config.yaml
encoder_arch: "transformer"
embed_dim: 256
encoder_fused_qkv: true
encoder_slots_per_expert: 2
encoder_width: 320
text_encoder_qk_norm: false
text_encoder_parallel_block: false
text_encoder_inner_norm: false
optimizer: "cautious_adamw"
beta2: 0.999
max_grad_norm: 5.0
epochs: 48.5
Rows from block 3 of the audio encoder of a small contrastive audio-text model, named by matrix and row number. Rows with one number within an expert belong to one neuron, the router's apart. Each number is 200 + 30 x the weight over its row's rms, rounded and kept within 0 to 999. All counts start at 0. After the name is the row's rms in percent of the matrix's.
Before each expert's rows are labels from the 100 clips, of 14848, where the router gives the expert most weight on average: "peak on" is the class under the peak. Only what is clearly more common there than usual is listed. The data: synthesized solo parts of chorales (CocoChorales). In brackets: how many of the 100, against the usual share in percent.
# router: slot weights (encoder.blocks.3.mlp.router.weight, 16x320), inputs 214-319
# up: expert up (encoder.blocks.3.mlp.up, 8x320x320), inputs 214-319
# down: expert down (encoder.blocks.3.mlp.down, 8x320x320, transposed), outputs 214-319

# expert 7
peak on: D4 (62 vs 4.9); C#4 (29 vs 4.1)
router.14,091,204,168,225,194,227,167,161,163,164,233,220,180,151,159,216,177,220,159,138,179,186,247,175,114,202,183,181,136,221,176,170,124,177,189,150,180,170,149,173,183,151,148,237,165,165,160,207,199,180,212,166,220,153,174,185,157,169,176,178,180,179,186,179,181,158,125,187,153,188,212,162,188,190,199,194,178,228,199,160,157,184,187,219,107,130,179,177,177,158,187,215,146,211,192,202,154,122,131,178,184,188,144,204,202,181,163
router.15,098,197,178,212,226,247,165,199,169,215,238,267,227,189,200,262,200,209,157,179,209,209,237,208,134,188,228,190,172,213,194,182,163,202,190,210,199,196,190,166,204,225,206,212,215,210,208,224,234,227,209,169,208,182,200,153,161,176,234,165,201,214,233,182,222,210,170,201,155,206,217,166,227,218,191,201,219,204,226,148,186,168,212,215,173,171,209,162,243,187,197,242,171,244,214,204,229,182,159,184,224,168,168,191,209,200,217
up.0,115,243,175,193,227,161,158,156,188,169,230,183,175,225,131,172,193,191,168,165,253,211,241,179,211,257,195,243,238,158,184,193,198,259,195,196,239,249,223,206,203,176,165,228,189,154,214,235,192,188,205,214,206,181,208,164,231,232,165,209,212,201,207,230,192,212,182,168,186,196,243,202,223,175,198,217,202,232,223,135,207,169,120,212,174,214,208,215,203,191,236,164,233,203,247,189,210,225,195,224,233,194,220,201,250,220,251
down.0,115,190,190,220,166,218,177,185,238,173,202,254,233,195,199,195,173,260,201,225,199,220,242,208,140,220,192,216,160,192,168,212,237,198,220,193,199,211,263,201,223,218,204,219,195,183,230,224,220,210,233,190,263,228,226,200,194,219,212,202,201,208,162,226,251,238,181,180,237,232,184,239,190,191,217,225,214,258,195,223,221,168,214,265,200,264,232,189,189,164,242,205,154,219,157,167,214,195,219,174,286,187,244,177,198,187,237
up.1,081,265,189,155,188,243,210,223,170,212,239,130,202,168,255,195,236,218,288,144,184,203,216,240,172,176,220,217,232,212,198,214,177,149,225,208,212,206,210,220,230,211,214,163,187,196,169,181,212,174,167,207,171,208,217,192,223,216,211,227,218,227,174,194,181,191,181,236,174,188,190,234,177,217,194,186,208,190,190,184,181,193,240,176,221,219,214,239,159,233,201,208,179,165,213,215,191,216,186,181,193,152,182,188,232,205,159
down.1,081,209,232,172,217,234,172,121,210,218,181,154,211,179,227,203,208,204,160,188,205,249,204,182,161,145,228,171,197,182,233,188,197,215,259,136,204,218,213,228,244,197,248,185,196,163,216,221,217,252,193,266,203,210,223,224,175,259,196,191,240,231,144,157,244,190,196,184,227,218,225,265,202,219,219,232,190,173,226,214,216,179,220,166,202,192,268,231,187,209,190,197,182,215,176,226,229,220,174,184,182,245,203,168,186,202,203
up.2,083,241,192,178,206,191,200,169,209,180,224,185,204,205,207,168,215,158,228,167,221,184,208,202,219,226,189,225,219,141,183,203,203,280,179,193,217,238,207,228,235,170,237,185,192,168,199,189,177,198,157,164,210,186,219,174,188,213,144,233,173,189,209,197,227,178,198,195,165,196,248,211,216,176,182,218,136,195,210,190,211,186,182,190,176,180,192,207,155,213,261,150,224,152,189,222,158,176,188,209,201,186,160,187,195,194,245
down.2,083,171,220,193,168,192,131,201,188,161,229,164,225,226,166,212,202,157,184,193,200,232,201,195,173,238,154,170,194,193,224,196,227,216,235,249,207,223,187,171,231,192,166,233,196,190,190,218,231,231,231,211,233,233,205,204,202,223,239,204,181,235,193,189,232,207,204,168,190,216,224,192,220,226,247,190,203,213,230,214,216,184,204,238,199,246,200,249,256,202,173,231,198,220,201,221,220,285,245,201,253,180,204,190,237,243,194
up.3,069,195,210,179,197,163,225,198,205,149,142,184,193,165,183,199,247,164,234,187,226,207,195,191,205,229,223,219,200,205,233,242,145,190,226,190,236,168,219,222,203,238,168,166,201,188,169,213,171,201,189,258,220,212,206,184,196,218,180,231,148,221,177,164,234,218,191,177,212,232,204,187,217,205,203,167,218,171,157,225,216,244,246,173,205,247,212,228,210,208,218,181,203,214,194,245,222,200,245,223,213,198,188,207,214,190,184
down.3,068,232,250,190,216,233,214,222,219,246,179,256,207,184,183,151,160,220,132,155,225,200,160,177,116,160,205,205,239,176,158,186,259,208,197,242,209,212,205,189,213,217,202,187,207,199,247,196,185,228,232,212,235,187,244,198,183,228,174,202,220,208,168,189,213,192,203,178,242,178,239,260,150,185,193,216,230,206,197,215,193,190,190,238,150,211,255,193,260,187,150,214,220,199,210,172,209,221,178,179,242,191,150,188,180,232,189
up.4,070,215,184,173,172,225,161,236,163,196,218,182,247,178,222,194,163,206,183,173,175,209,223,182,170,200,146,183,171,259,179,199,226,176,226,167,168,164,190,237,149,132,114,195,180,181,149,199,236,158,201,208,225,197,197,208,225,223,188,179,245,165,176,232,221,176,168,197,181,207,144,197,222,208,203,241,224,214,206,173,190,255,189,233,189,173,169,201,207,232,152,207,202,190,191,215,166,180,166,217,221,166,220,220,228,193,187
down.4,067,178,229,158,209,172,153,188,185,210,202,201,193,222,185,149,109,210,208,223,249,232,190,201,187,178,156,174,205,189,185,214,226,229,210,132,165,255,173,246,239,179,252,204,200,182,224,175,221,264,221,218,228,197,199,200,215,251,202,213,184,166,139,209,240,182,235,172,196,240,162,163,216,218,141,227,218,131,212,235,260,192,253,197,211,246,225,221,160,203,213,187,195,189,177,183,251,211,229,227,230,185,241,247,202,227,248
up.5,062,179,240,211,205,177,212,251,189,218,199,184,157,202,213,193,189,150,184,154,135,192,189,165,247,212,162,176,168,217,222,167,165,189,190,264,182,188,177,210,161,206,162,187,208,188,117,140,181,199,142,182,204,200,160,167,213,197,169,174,159,201,161,174,183,155,157,170,152,173,207,152,208,189,171,232,195,194,182,157,194,203,209,189,191,227,179,208,203,198,205,197,226,166,183,174,203,222,198,232,168,177,198,230,230,182,194
down.5,067,214,204,140,203,184,244,135,196,245,113,175,187,241,149,231,222,156,177,200,237,184,163,178,262,181,242,182,227,206,227,231,272,229,190,248,210,239,201,204,193,183,212,234,251,240,243,203,204,233,223,272,221,172,213,225,200,197,218,174,255,220,193,244,255,154,231,199,211,185,174,193,198,242,183,234,256,196,207,186,272,228,233,200,182,209,235,194,176,189,203,191,207,221,224,163,209,255,225,259,232,216,271,256,202,240,226
up.6,118,238,198,173,229,174,189,168,214,199,218,238,237,117,154,189,225,205,215,200,199,187,225,203,180,196,212,235,192,188,185,211,187,202,231,195,232,209,238,139,233,203,170,199,203,241,197,209,173,228,165,186,167,224,194,148,204,165,193,184,186,203,185,156,201,239,224,191,175,202,219,240,165,187,216,225,135,178,203,190,183,196,185,157,225,179,198,179,185,192,212,200,231,235,208,164,221,122,185,202,243,207,228,172,230,156,223
down.6,131,206,245,155,208,200,199,240,157,229,210,227,188,181,198,203,205,221,227,208,192,188,170,217,237,212,191,227,196,162,197,211,189,224,218,187,218,267,218,216,220,224,201,238,186,219,237,213,174,209,160,183,227,259,181,215,240,140,149,241,190,168,214,203,270,237,214,153,168,253,257,173,182,211,207,265,178,169,213,179,254,166,133,200,173,171,256,222,144,200,204,191,202,222,194,218,152,176,204,228,259,223,210,176,208,218,210

# expert 3
peak on: B4 (91 vs 4.1)
router.6,075,181,236,166,196,192,180,223,162,203,215,171,195,191,159,148,135,199,229,186,200,187,184,202,168,182,142,145,143,160,214,169,168,147,186,144,121,183,181,218,200,173,150,233,212,188,171,191,179,192,224,214,217,210,137,202,120,165,142,227,131,155,183,206,224,223,128,180,174,176,227,204,208,201,175,195,192,199,200,177,213,196,166,148,150,187,201,223,165,154,155,161,188,190,162,175,129,181,207,184,213,209,188,189,208,156,182
router.7,110,261,252,259,244,252,252,247,256,252,253,232,226,241,236,239,235,235,222,232,216,226,213,231,198,202,217,158,175,198,214,194,206,218,196,197,228,199,177,200,152,171,174,193,161,176,204,182,219,225,196,196,220,202,182,190,210,157,209,213,191,222,185,180,187,194,205,210,196,167,188,151,189,199,200,176,173,190,169,201,196,185,159,186,165,205,192,191,193,177,205,146,175,193,200,203,237,177,210,214,205,195,186,183,197,174,183
up.0,110,244,198,208,188,205,218,165,230,224,164,180,174,232,177,189,220,198,173,136,159,221,207,209,150,179,208,196,202,127,229,185,170,197,185,219,215,233,175,222,177,205,203,163,200,156,209,203,221,146,142,170,220,188,189,186,234,176,193,186,199,180,215,133,126,146,217,202,222,182,226,134,134,122,169,190,173,205,193,173,159,187,178,216,194,231,155,196,168,222,157,158,166,128,219,174,213,210,184,184,178,217,152,191,198,217,202
down.0,106,176,184,172,169,178,174,203,174,192,191,197,165,200,200,145,240,212,241,193,193,224,190,249,196,212,157,234,233,148,179,198,225,239,164,248,238,218,183,222,199,195,182,199,221,182,212,191,194,211,185,162,196,199,225,193,239,234,188,214,237,249,239,239,205,207,175,215,242,239,286,224,229,223,194,221,185,210,213,224,273,224,176,225,198,276,188,255,208,194,228,203,216,197,231,224,250,228,190,213,184,169,202,230,170,315,167
up.1,065,215,167,172,217,165,188,186,178,188,187,149,151,215,120,189,160,181,204,158,211,171,152,220,219,214,195,195,207,195,155,142,158,221,186,200,147,179,156,198,199,202,160,198,226,208,174,196,236,207,136,186,182,186,156,173,222,177,154,162,170,188,175,241,151,217,207,182,182,168,200,131,198,148,201,188,155,175,205,213,206,175,157,199,234,177,192,174,177,196,194,139,220,138,159,203,174,187,181,222,207,202,181,140,164,173,172
down.1,061,190,215,218,197,190,247,134,251,176,161,193,236,188,210,144,221,191,225,188,159,209,216,229,172,205,181,236,209,171,183,207,204,180,186,224,208,233,242,198,191,282,226,204,173,196,192,213,220,180,218,159,218,197,246,176,206,174,221,233,183,217,187,196,145,236,215,178,190,235,210,232,163,189,265,186,167,239,201,228,172,165,253,230,238,220,223,190,227,197,200,178,175,210,287,184,208,185,195,159,208,214,134,272,187,235,273
up.2,075,182,225,231,187,191,216,143,231,230,163,254,162,164,146,197,161,229,199,215,154,122,236,171,222,207,197,173,270,206,201,198,205,251,235,187,194,174,165,182,186,204,214,215,194,231,197,162,165,220,221,181,204,204,214,250,150,168,151,193,205,190,177,206,242,172,176,188,243,192,198,212,137,250,248,223,236,186,207,208,207,122,198,175,185,170,158,152,208,231,200,160,173,227,211,171,220,203,183,177,201,172,243,168,170,181,152
down.2,077,179,220,200,180,215,184,233,142,165,178,205,205,183,167,191,218,209,204,236,226,171,252,197,229,221,180,211,144,222,201,219,173,159,254,246,210,245,218,212,188,236,219,236,173,250,181,225,124,240,247,252,242,244,198,120,191,166,198,267,180,198,197,233,282,257,216,262,173,215,211,230,144,197,186,197,225,224,220,222,158,172,222,187,225,216,166,193,221,223,252,185,230,209,212,217,232,189,248,201,248,199,219,172,204,228,187
up.3,129,147,237,180,209,197,181,215,151,150,172,202,189,242,201,194,189,167,221,213,197,191,206,141,212,147,202,199,142,180,248,169,137,153,193,216,167,179,158,192,212,188,221,156,160,207,212,236,179,222,199,229,180,205,127,170,160,156,162,224,134,158,190,224,240,233,183,236,147,226,131,199,195,221,178,202,227,204,185,215,173,211,195,210,223,166,203,194,190,174,192,168,195,220,193,187,121,173,227,212,216,224,209,125,212,175,195
down.3,126,204,209,230,209,217,156,188,192,205,220,237,195,208,182,199,214,214,206,225,243,243,218,214,209,223,213,235,223,211,191,221,201,259,243,283,211,225,207,249,243,210,210,205,222,184,149,261,156,258,220,281,203,185,247,152,252,228,214,205,222,223,236,217,248,208,213,250,197,234,189,262,204,205,182,217,198,248,177,243,269,201,200,228,230,207,257,215,222,238,226,196,263,252,258,246,235,219,213,203,277,207,179,202,229,212,222
up.4,077,187,181,203,178,132,161,162,160,176,168,209,169,159,150,170,216,136,194,165,193,170,189,169,182,207,199,229,158,189,188,207,200,180,194,236,174,198,194,204,203,238,172,186,214,217,192,200,113,192,197,165,203,177,213,222,209,221,173,186,211,191,200,189,178,151,173,200,200,234,192,228,157,228,184,148,175,167,196,190,203,188,211,193,169,182,213,208,179,240,222,216,208,170,170,176,137,172,169,194,148,123,237,190,180,173,255
down.4,086,145,205,223,175,171,167,185,197,179,136,150,156,194,157,213,198,200,154,175,189,179,150,150,231,160,209,125,242,177,233,161,189,222,217,169,175,233,191,164,165,180,222,174,225,276,157,216,204,150,222,214,172,194,204,200,168,180,171,170,200,191,178,210,230,251,203,199,212,166,216,161,196,156,118,249,217,240,269,170,216,175,157,208,181,240,238,164,212,186,192,225,261,193,220,135,195,210,163,215,224,222,236,172,214,211,216
up.5,072,169,200,183,186,258,174,132,169,183,231,222,208,156,123,178,141,238,166,178,224,194,185,234,199,179,123,149,210,174,128,167,191,202,204,237,178,169,179,193,179,199,201,181,206,211,224,199,206,229,211,196,170,188,190,168,158,177,192,158,199,222,212,209,156,208,215,195,218,204,201,187,203,168,245,190,174,242,245,175,222,193,179,212,174,191,179,186,249,169,197,231,192,171,190,155,217,190,204,161,151,212,199,175,164,226,173
down.5,073,209,228,196,185,199,241,231,161,207,257,204,229,230,241,177,225,205,157,211,241,230,198,232,256,177,211,188,218,190,199,244,207,225,214,178,203,229,193,222,180,248,232,207,173,158,213,187,252,239,183,220,203,202,161,165,216,214,225,231,186,214,251,227,206,275,213,213,188,243,209,167,205,211,202,199,253,208,248,208,226,216,249,209,232,231,183,250,217,209,236,195,197,200,179,216,203,243,248,200,208,216,165,225,205,241,133
up.6,103,148,190,228,171,168,167,188,249,192,195,209,236,158,202,179,150,215,183,207,204,151,211,231,190,173,169,186,251,176,191,208,167,168,189,154,205,225,207,58,147,235,138,191,185,196,201,208,192,182,187,207,187,188,180,204,175,143,182,218,198,120,147,190,212,230,190,174,131,212,167,196,180,226,241,205,183,260,189,198,171,211,205,167,196,155,220,151,176,211,194,178,157,188,219,156,159,167,209,172,201,228,203,147,211,101,173
down.6,110,220,234,209,229,233,195,239,205,240,264,229,221,205,283,182,219,230,252,261,245,190,203,177,153,220,175,224,169,184,215,222,213,199,232,216,215,194,241,187,200,207,240,211,164,226,219,236,206,237,224,199,237,237,219,194,177,193,206,204,173,183,201,221,252,244,229,217,175,231,212,205,200,204,220,209,214,216,232,223,210,191,238,224,227,196,212,232,194,146,190,225,217,231,192,249,214,178,230,199,251,225,199,168,236,183,154

# expert 2
peak on: C#5 (31 vs 4.1)
router.4,102,177,214,227,226,208,222,194,211,200,198,144,179,182,175,170,196,178,199,183,151,174,126,197,197,167,166,156,218,215,208,214,171,181,214,162,235,180,210,219,174,185,195,143,154,170,123,173,241,185,191,161,177,225,161,158,239,193,209,212,185,138,200,200,147,179,231,170,203,172,217,138,186,169,181,162,179,193,152,238,169,218,160,185,196,182,177,220,222,207,153,221,156,198,208,215,211,229,157,210,142,208,174,224,206,195,211
router.5,102,204,209,212,210,237,194,169,216,241,210,148,187,164,191,185,225,186,217,199,117,177,117,184,173,186,202,169,212,170,225,196,173,173,205,159,241,205,208,202,201,193,193,143,156,158,142,147,203,168,178,141,198,216,187,183,222,186,216,232,143,182,185,163,165,208,209,107,190,184,222,157,201,206,210,179,152,151,146,225,118,197,162,152,191,186,189,192,210,211,137,170,171,186,213,198,203,231,185,152,127,201,120,180,207,225,187
up.0,095,215,209,263,196,269,172,180,186,210,189,203,174,201,175,287,201,223,142,209,212,190,221,203,212,155,234,254,238,227,200,169,199,215,222,187,199,200,193,190,163,183,144,229,197,205,206,210,196,203,235,196,190,186,222,216,185,204,184,192,179,205,224,220,173,184,207,223,238,211,184,224,168,210,248,187,243,179,184,172,176,157,204,211,134,189,179,130,175,231,204,186,189,190,222,166,147,176,200,207,146,206,214,202,198,208,193
down.0,105,221,190,199,188,198,172,178,133,162,207,178,209,181,186,186,199,211,195,195,194,213,202,203,216,178,195,191,206,200,184,209,152,180,200,220,219,234,196,186,252,157,242,209,235,182,221,224,161,237,200,212,197,173,193,195,228,201,223,236,185,177,181,193,250,207,205,205,150,185,176,236,211,162,124,190,209,224,182,198,177,187,167,160,183,200,221,175,175,193,204,142,224,209,234,169,197,182,211,189,212,159,221,185,180,195,294
up.1,145,175,187,245,189,250,194,225,169,174,206,171,223,183,186,220,162,187,179,205,200,202,161,137,178,105,224,195,163,274,218,203,147,182,227,156,197,234,179,218,162,189,215,178,176,200,221,229,156,206,188,178,168,190,211,216,204,191,201,191,211,160,186,199,172,214,188,175,194,166,183,168,198,257,175,174,200,146,145,201,186,160,214,153,207,151,206,192,229,155,198,252,177,223,178,255,160,188,188,169,166,241,245,192,177,228,197
down.1,144,203,204,245,209,245,193,145,192,152,219,184,225,248,198,192,229,230,170,237,174,278,216,164,140,174,221,162,202,228,235,204,224,184,257,175,204,197,166,216,209,131,255,152,211,180,185,228,207,255,197,231,181,209,234,183,199,213,255,171,179,201,203,185,226,192,184,186,165,194,141,251,210,211,211,166,211,202,199,259,163,180,251,234,165,211,219,192,204,209,162,205,124,232,226,196,170,236,244,193,210,259,174,199,205,202,146
up.2,091,196,236,248,183,208,161,205,141,157,175,243,194,187,172,182,209,244,192,164,213,213,190,209,217,151,239,229,170,157,200,156,193,186,202,217,200,185,199,166,223,216,194,203,154,188,221,223,115,191,190,184,222,151,220,213,165,222,177,213,203,209,226,175,190,231,194,204,226,199,211,222,205,207,148,244,224,247,155,182,205,227,191,221,197,174,215,187,169,189,220,181,262,136,191,197,176,163,197,231,206,199,179,162,114,177,219
down.2,100,132,182,166,172,196,197,216,168,193,186,141,178,137,171,199,145,213,159,189,209,183,209,206,245,165,216,172,280,151,206,217,220,178,204,196,203,238,223,156,178,221,231,208,247,209,185,167,255,164,155,221,197,215,125,194,161,111,212,204,172,160,165,252,211,218,216,171,198,178,192,147,178,126,173,238,244,253,257,214,223,210,190,175,162,233,231,206,213,161,219,195,157,202,174,178,218,249,193,197,214,230,204,227,251,195,169
up.3,160,219,154,222,275,223,153,211,151,166,214,220,184,208,131,173,145,233,214,199,167,174,190,206,209,196,147,171,182,209,162,188,190,172,167,229,180,207,206,197,222,164,234,171,157,187,179,176,185,169,191,158,214,154,210,157,205,213,196,176,184,174,197,176,179,215,167,180,243,194,202,243,215,131,146,189,192,202,210,174,178,218,214,219,140,221,195,183,151,100,216,152,201,160,186,190,162,166,173,183,206,218,192,146,173,197,169
down.3,146,197,201,185,222,193,210,224,149,181,213,226,161,186,205,147,195,218,241,198,141,189,230,237,228,251,151,264,172,153,194,194,171,160,183,214,209,197,200,198,220,203,218,247,221,192,221,188,207,162,123,186,259,167,173,206,224,202,200,231,188,225,221,166,187,245,197,183,215,222,258,148,203,157,182,228,179,204,205,156,245,237,184,239,197,203,182,164,196,147,220,194,204,196,197,200,158,186,200,217,217,206,231,182,225,222,222
up.4,119,244,209,248,188,256,243,225,235,249,255,244,203,239,226,218,193,136,191,245,200,190,212,155,165,238,208,223,136,227,194,233,154,191,196,178,195,92,159,208,170,201,178,191,212,262,182,189,206,226,166,192,193,222,161,180,170,193,162,197,187,169,203,204,248,110,212,132,156,201,186,212,177,198,215,127,178,133,194,236,165,156,217,223,174,200,191,176,208,226,215,194,191,210,204,187,134,211,127,200,257,193,197,237,224,172,240
down.4,125,188,201,202,197,233,126,201,170,194,184,253,123,192,201,157,181,225,197,198,200,206,184,183,182,187,173,202,170,180,176,166,272,223,269,289,248,183,241,183,237,177,209,227,226,236,185,215,166,196,193,221,251,213,240,103,192,230,216,253,251,222,163,196,270,154,185,176,200,253,181,264,204,165,197,185,198,218,189,212,220,208,232,254,194,199,233,193,217,165,248,234,207,228,198,198,198,167,166,231,273,177,216,177,241,193,175
up.5,086,269,232,204,201,201,241,180,236,250,258,262,211,237,255,219,189,185,190,169,206,191,237,200,179,257,228,212,200,174,249,198,183,198,189,180,215,218,166,143,192,198,185,225,186,189,183,170,156,213,207,192,218,145,194,197,158,150,191,209,180,187,175,157,171,171,160,173,162,202,212,173,218,221,213,226,207,223,203,163,162,187,196,202,167,162,166,208,173,168,162,217,185,148,195,204,185,182,206,175,148,177,163,217,219,214,161
down.5,090,201,213,196,187,200,185,208,178,193,183,194,241,238,219,186,218,202,209,217,172,244,220,188,221,178,200,206,186,201,258,201,211,192,217,213,165,198,214,215,212,168,262,230,223,227,225,212,169,223,199,209,250,263,198,153,189,181,222,144,191,190,186,213,236,185,216,158,249,195,185,221,159,255,218,206,239,141,177,197,236,167,255,178,227,214,231,237,192,251,235,202,171,216,206,198,190,168,249,255,238,189,220,216,206,174,222
up.6,098,129,210,210,159,134,189,162,186,161,139,185,178,129,122,226,221,193,176,179,196,204,204,248,223,235,218,197,221,203,156,167,210,201,202,234,176,181,237,172,164,191,156,236,219,201,198,225,156,198,201,229,168,199,192,193,156,163,200,147,211,250,186,176,186,192,221,208,217,187,207,206,175,189,226,217,212,235,211,131,205,162,187,167,196,196,180,206,159,228,237,179,138,210,186,159,208,198,258,161,221,178,211,178,178,179,171
down.6,098,196,224,194,193,186,191,185,200,223,193,175,215,205,166,182,174,216,148,228,239,252,160,204,245,168,152,157,283,204,190,217,218,278,228,235,221,226,141,219,224,216,226,192,246,174,221,213,205,198,259,306,228,195,162,159,207,204,223,195,233,138,185,204,283,196,236,218,181,219,228,211,145,208,168,143,209,230,247,241,214,204,192,187,176,228,262,191,194,170,191,164,219,224,204,198,212,250,256,194,233,240,208,196,195,219,180

# expert 5
peak on: D#4 (43 vs 4.6); D#5 (41 vs 3.6)
router.10,091,223,188,218,195,222,230,224,223,166,199,140,200,172,238,208,179,173,192,184,200,164,182,206,238,199,213,197,209,221,221,241,209,209,228,207,207,173,164,163,136,192,163,146,142,226,157,208,174,169,135,175,165,153,215,216,226,197,169,157,203,147,231,175,156,147,216,241,230,140,210,185,232,194,234,219,200,205,158,198,207,204,169,156,228,182,202,200,139,199,188,206,187,166,195,233,159,167,201,191,143,196,214,200,190,162,145
router.11,088,214,169,216,166,241,191,220,203,177,212,143,176,193,243,226,197,175,177,181,192,171,181,204,226,169,193,193,190,238,264,237,202,213,251,180,248,184,164,156,184,194,155,147,143,217,134,216,139,187,169,186,147,172,230,229,243,212,163,172,186,157,223,166,144,151,165,225,232,181,224,190,215,250,231,225,185,198,176,177,188,228,186,139,207,178,187,197,130,224,187,209,202,187,194,254,159,169,175,181,130,199,185,198,211,142,153
up.0,096,229,204,177,189,183,182,194,200,185,256,233,226,204,184,164,89,154,126,171,220,183,211,245,211,206,153,220,233,160,173,213,194,200,155,214,132,199,172,125,158,218,177,254,226,208,198,167,220,226,238,181,185,156,156,192,174,212,205,178,184,194,199,204,183,174,146,207,174,174,184,194,196,183,187,145,197,241,254,148,187,230,188,186,186,193,184,140,196,170,223,182,193,136,217,180,169,149,217,206,187,164,193,189,194,212,185
down.0,105,162,228,237,183,182,183,225,166,159,177,170,225,160,210,186,174,211,241,203,163,133,195,127,207,149,167,203,151,229,228,192,180,177,220,179,197,217,299,224,180,190,225,243,204,216,201,186,221,201,194,201,230,210,221,168,201,184,227,159,205,189,170,246,223,253,230,223,176,204,218,183,221,187,194,187,225,227,176,201,184,193,203,156,246,224,244,168,188,152,227,221,173,191,130,193,163,201,223,159,220,235,228,233,214,179,219
up.1,112,204,182,182,229,196,203,148,240,258,179,217,169,218,223,223,194,170,211,259,201,209,169,159,162,147,168,169,176,209,232,188,223,172,212,190,185,159,164,162,229,192,171,174,189,193,238,188,223,197,199,236,200,201,172,177,172,181,161,152,159,183,152,197,221,193,157,196,168,195,228,194,185,212,224,146,183,173,146,241,113,158,231,177,185,176,220,217,224,150,131,185,170,239,199,174,177,198,173,183,246,153,210,176,237,179,193
down.1,116,160,238,192,272,159,184,175,244,213,204,179,194,167,194,232,248,178,232,208,222,172,193,169,238,185,225,155,210,211,203,177,215,222,264,177,216,195,216,212,182,204,203,205,189,213,213,229,184,177,158,233,228,185,238,186,197,228,145,208,234,192,180,215,203,182,251,223,200,226,224,240,196,200,210,194,152,204,212,211,215,167,222,174,217,180,201,260,180,220,249,230,224,182,117,204,223,205,208,217,194,175,266,213,179,189,214
up.2,100,265,226,212,194,212,257,164,223,211,118,182,171,234,108,168,202,255,255,258,246,233,245,239,214,202,164,146,185,141,237,218,200,188,127,192,162,207,173,174,225,203,175,197,148,182,213,164,203,220,236,214,202,169,182,186,158,173,225,169,117,178,160,220,199,234,175,217,106,208,199,209,188,224,241,188,234,165,166,216,184,200,170,181,185,202,173,183,153,177,180,174,213,192,142,187,195,207,232,183,220,199,174,146,223,184,152
down.2,099,188,199,246,212,230,177,149,211,263,233,252,179,216,196,209,234,231,150,202,224,180,170,214,182,211,170,212,265,184,213,204,237,247,228,246,209,202,210,293,203,210,206,168,186,207,158,200,195,229,192,218,226,204,237,165,207,237,154,229,245,195,227,164,181,187,217,195,243,215,276,225,166,200,199,203,158,239,188,201,195,199,177,214,196,192,193,227,255,190,219,199,207,206,195,233,215,191,167,188,188,193,200,192,185,234,191
up.3,120,187,181,224,161,198,267,162,148,229,158,159,202,230,133,175,164,202,211,198,195,199,238,195,217,227,149,202,230,185,188,198,192,172,190,182,201,191,154,216,230,235,188,181,218,184,182,167,164,208,184,205,226,203,213,245,193,173,175,227,188,188,181,186,215,177,194,165,221,198,221,222,146,230,211,158,224,143,192,245,198,203,202,194,156,206,206,195,257,234,206,177,179,229,223,178,243,206,219,215,192,178,227,193,163,251,229
down.3,121,226,180,237,209,188,252,195,194,180,223,279,206,165,225,171,186,266,241,187,208,186,230,226,202,179,213,203,144,138,168,177,218,193,175,205,191,217,221,194,203,246,185,196,249,226,236,256,103,180,221,202,202,217,251,174,198,169,153,236,206,226,216,166,195,249,211,241,179,235,252,201,168,128,200,233,205,249,227,189,209,200,210,202,209,174,198,206,205,209,247,161,206,199,210,186,166,147,201,211,227,175,201,184,200,203,191
up.4,084,215,211,173,244,240,247,158,235,166,211,241,140,230,152,188,171,185,213,248,166,191,186,177,185,147,205,141,186,220,207,233,204,152,166,239,131,142,163,223,191,197,149,181,158,186,213,154,122,178,216,206,216,211,179,211,199,187,187,207,128,180,153,142,193,182,211,212,157,207,173,194,237,204,239,184,164,200,167,217,132,152,165,159,177,212,180,202,198,194,128,177,203,190,178,154,174,192,242,175,212,201,153,223,175,171,189
down.4,081,205,176,232,199,235,198,157,207,174,193,210,154,206,162,195,202,260,198,216,198,193,184,196,221,212,232,240,185,199,201,218,193,223,263,257,186,249,217,261,224,166,226,143,218,135,174,229,139,217,244,219,208,217,231,203,199,221,173,194,271,192,238,213,175,136,206,224,247,219,206,209,228,202,206,162,224,224,143,197,254,193,195,207,198,196,265,219,169,192,250,214,194,187,207,203,229,194,162,236,198,186,192,166,242,218,261
up.5,071,232,214,238,251,234,227,214,214,193,181,260,176,222,182,182,198,210,190,239,197,203,192,155,191,213,153,158,177,210,199,182,222,172,175,178,142,145,232,167,162,193,254,188,185,214,162,213,204,154,199,193,190,213,195,129,190,232,175,213,209,156,195,199,238,161,204,173,178,214,210,224,252,116,169,173,210,163,175,218,212,212,203,235,153,207,204,222,218,170,231,234,213,219,150,209,188,168,178,241,220,190,190,230,195,193,208
down.5,078,216,148,240,191,246,138,234,159,175,204,228,169,192,186,199,198,153,197,198,212,196,211,213,175,209,218,162,179,193,197,161,177,194,180,213,223,199,215,213,247,160,163,217,225,228,133,256,164,205,230,156,170,202,220,145,187,154,189,214,179,223,198,178,219,166,166,181,213,175,195,218,189,212,226,217,212,170,178,145,175,143,172,177,191,151,174,177,194,198,182,171,240,154,169,198,132,175,189,200,181,176,185,160,235,169,210
up.6,081,191,207,151,179,143,179,207,235,221,127,172,130,216,151,198,225,157,231,162,233,189,169,212,180,170,227,142,177,186,212,210,200,215,189,148,197,217,196,232,218,179,206,177,184,206,245,204,166,151,221,197,219,197,244,188,173,174,222,253,139,217,192,211,222,198,217,216,161,191,206,190,201,203,186,194,218,177,147,183,173,205,182,185,180,220,231,243,156,206,238,152,223,208,189,205,238,248,227,159,242,245,215,163,163,191,208
down.6,080,173,161,176,168,197,225,197,216,229,183,238,174,171,204,195,189,180,203,205,209,211,139,208,172,187,190,217,186,200,190,188,222,217,162,207,164,115,175,217,175,217,190,158,126,223,193,133,256,171,194,166,238,240,183,153,211,182,171,210,224,185,186,191,176,153,247,199,203,192,254,238,207,203,205,185,164,172,223,215,175,172,177,208,223,175,169,259,227,164,229,194,247,237,145,190,208,147,177,203,172,171,176,248,184,193,152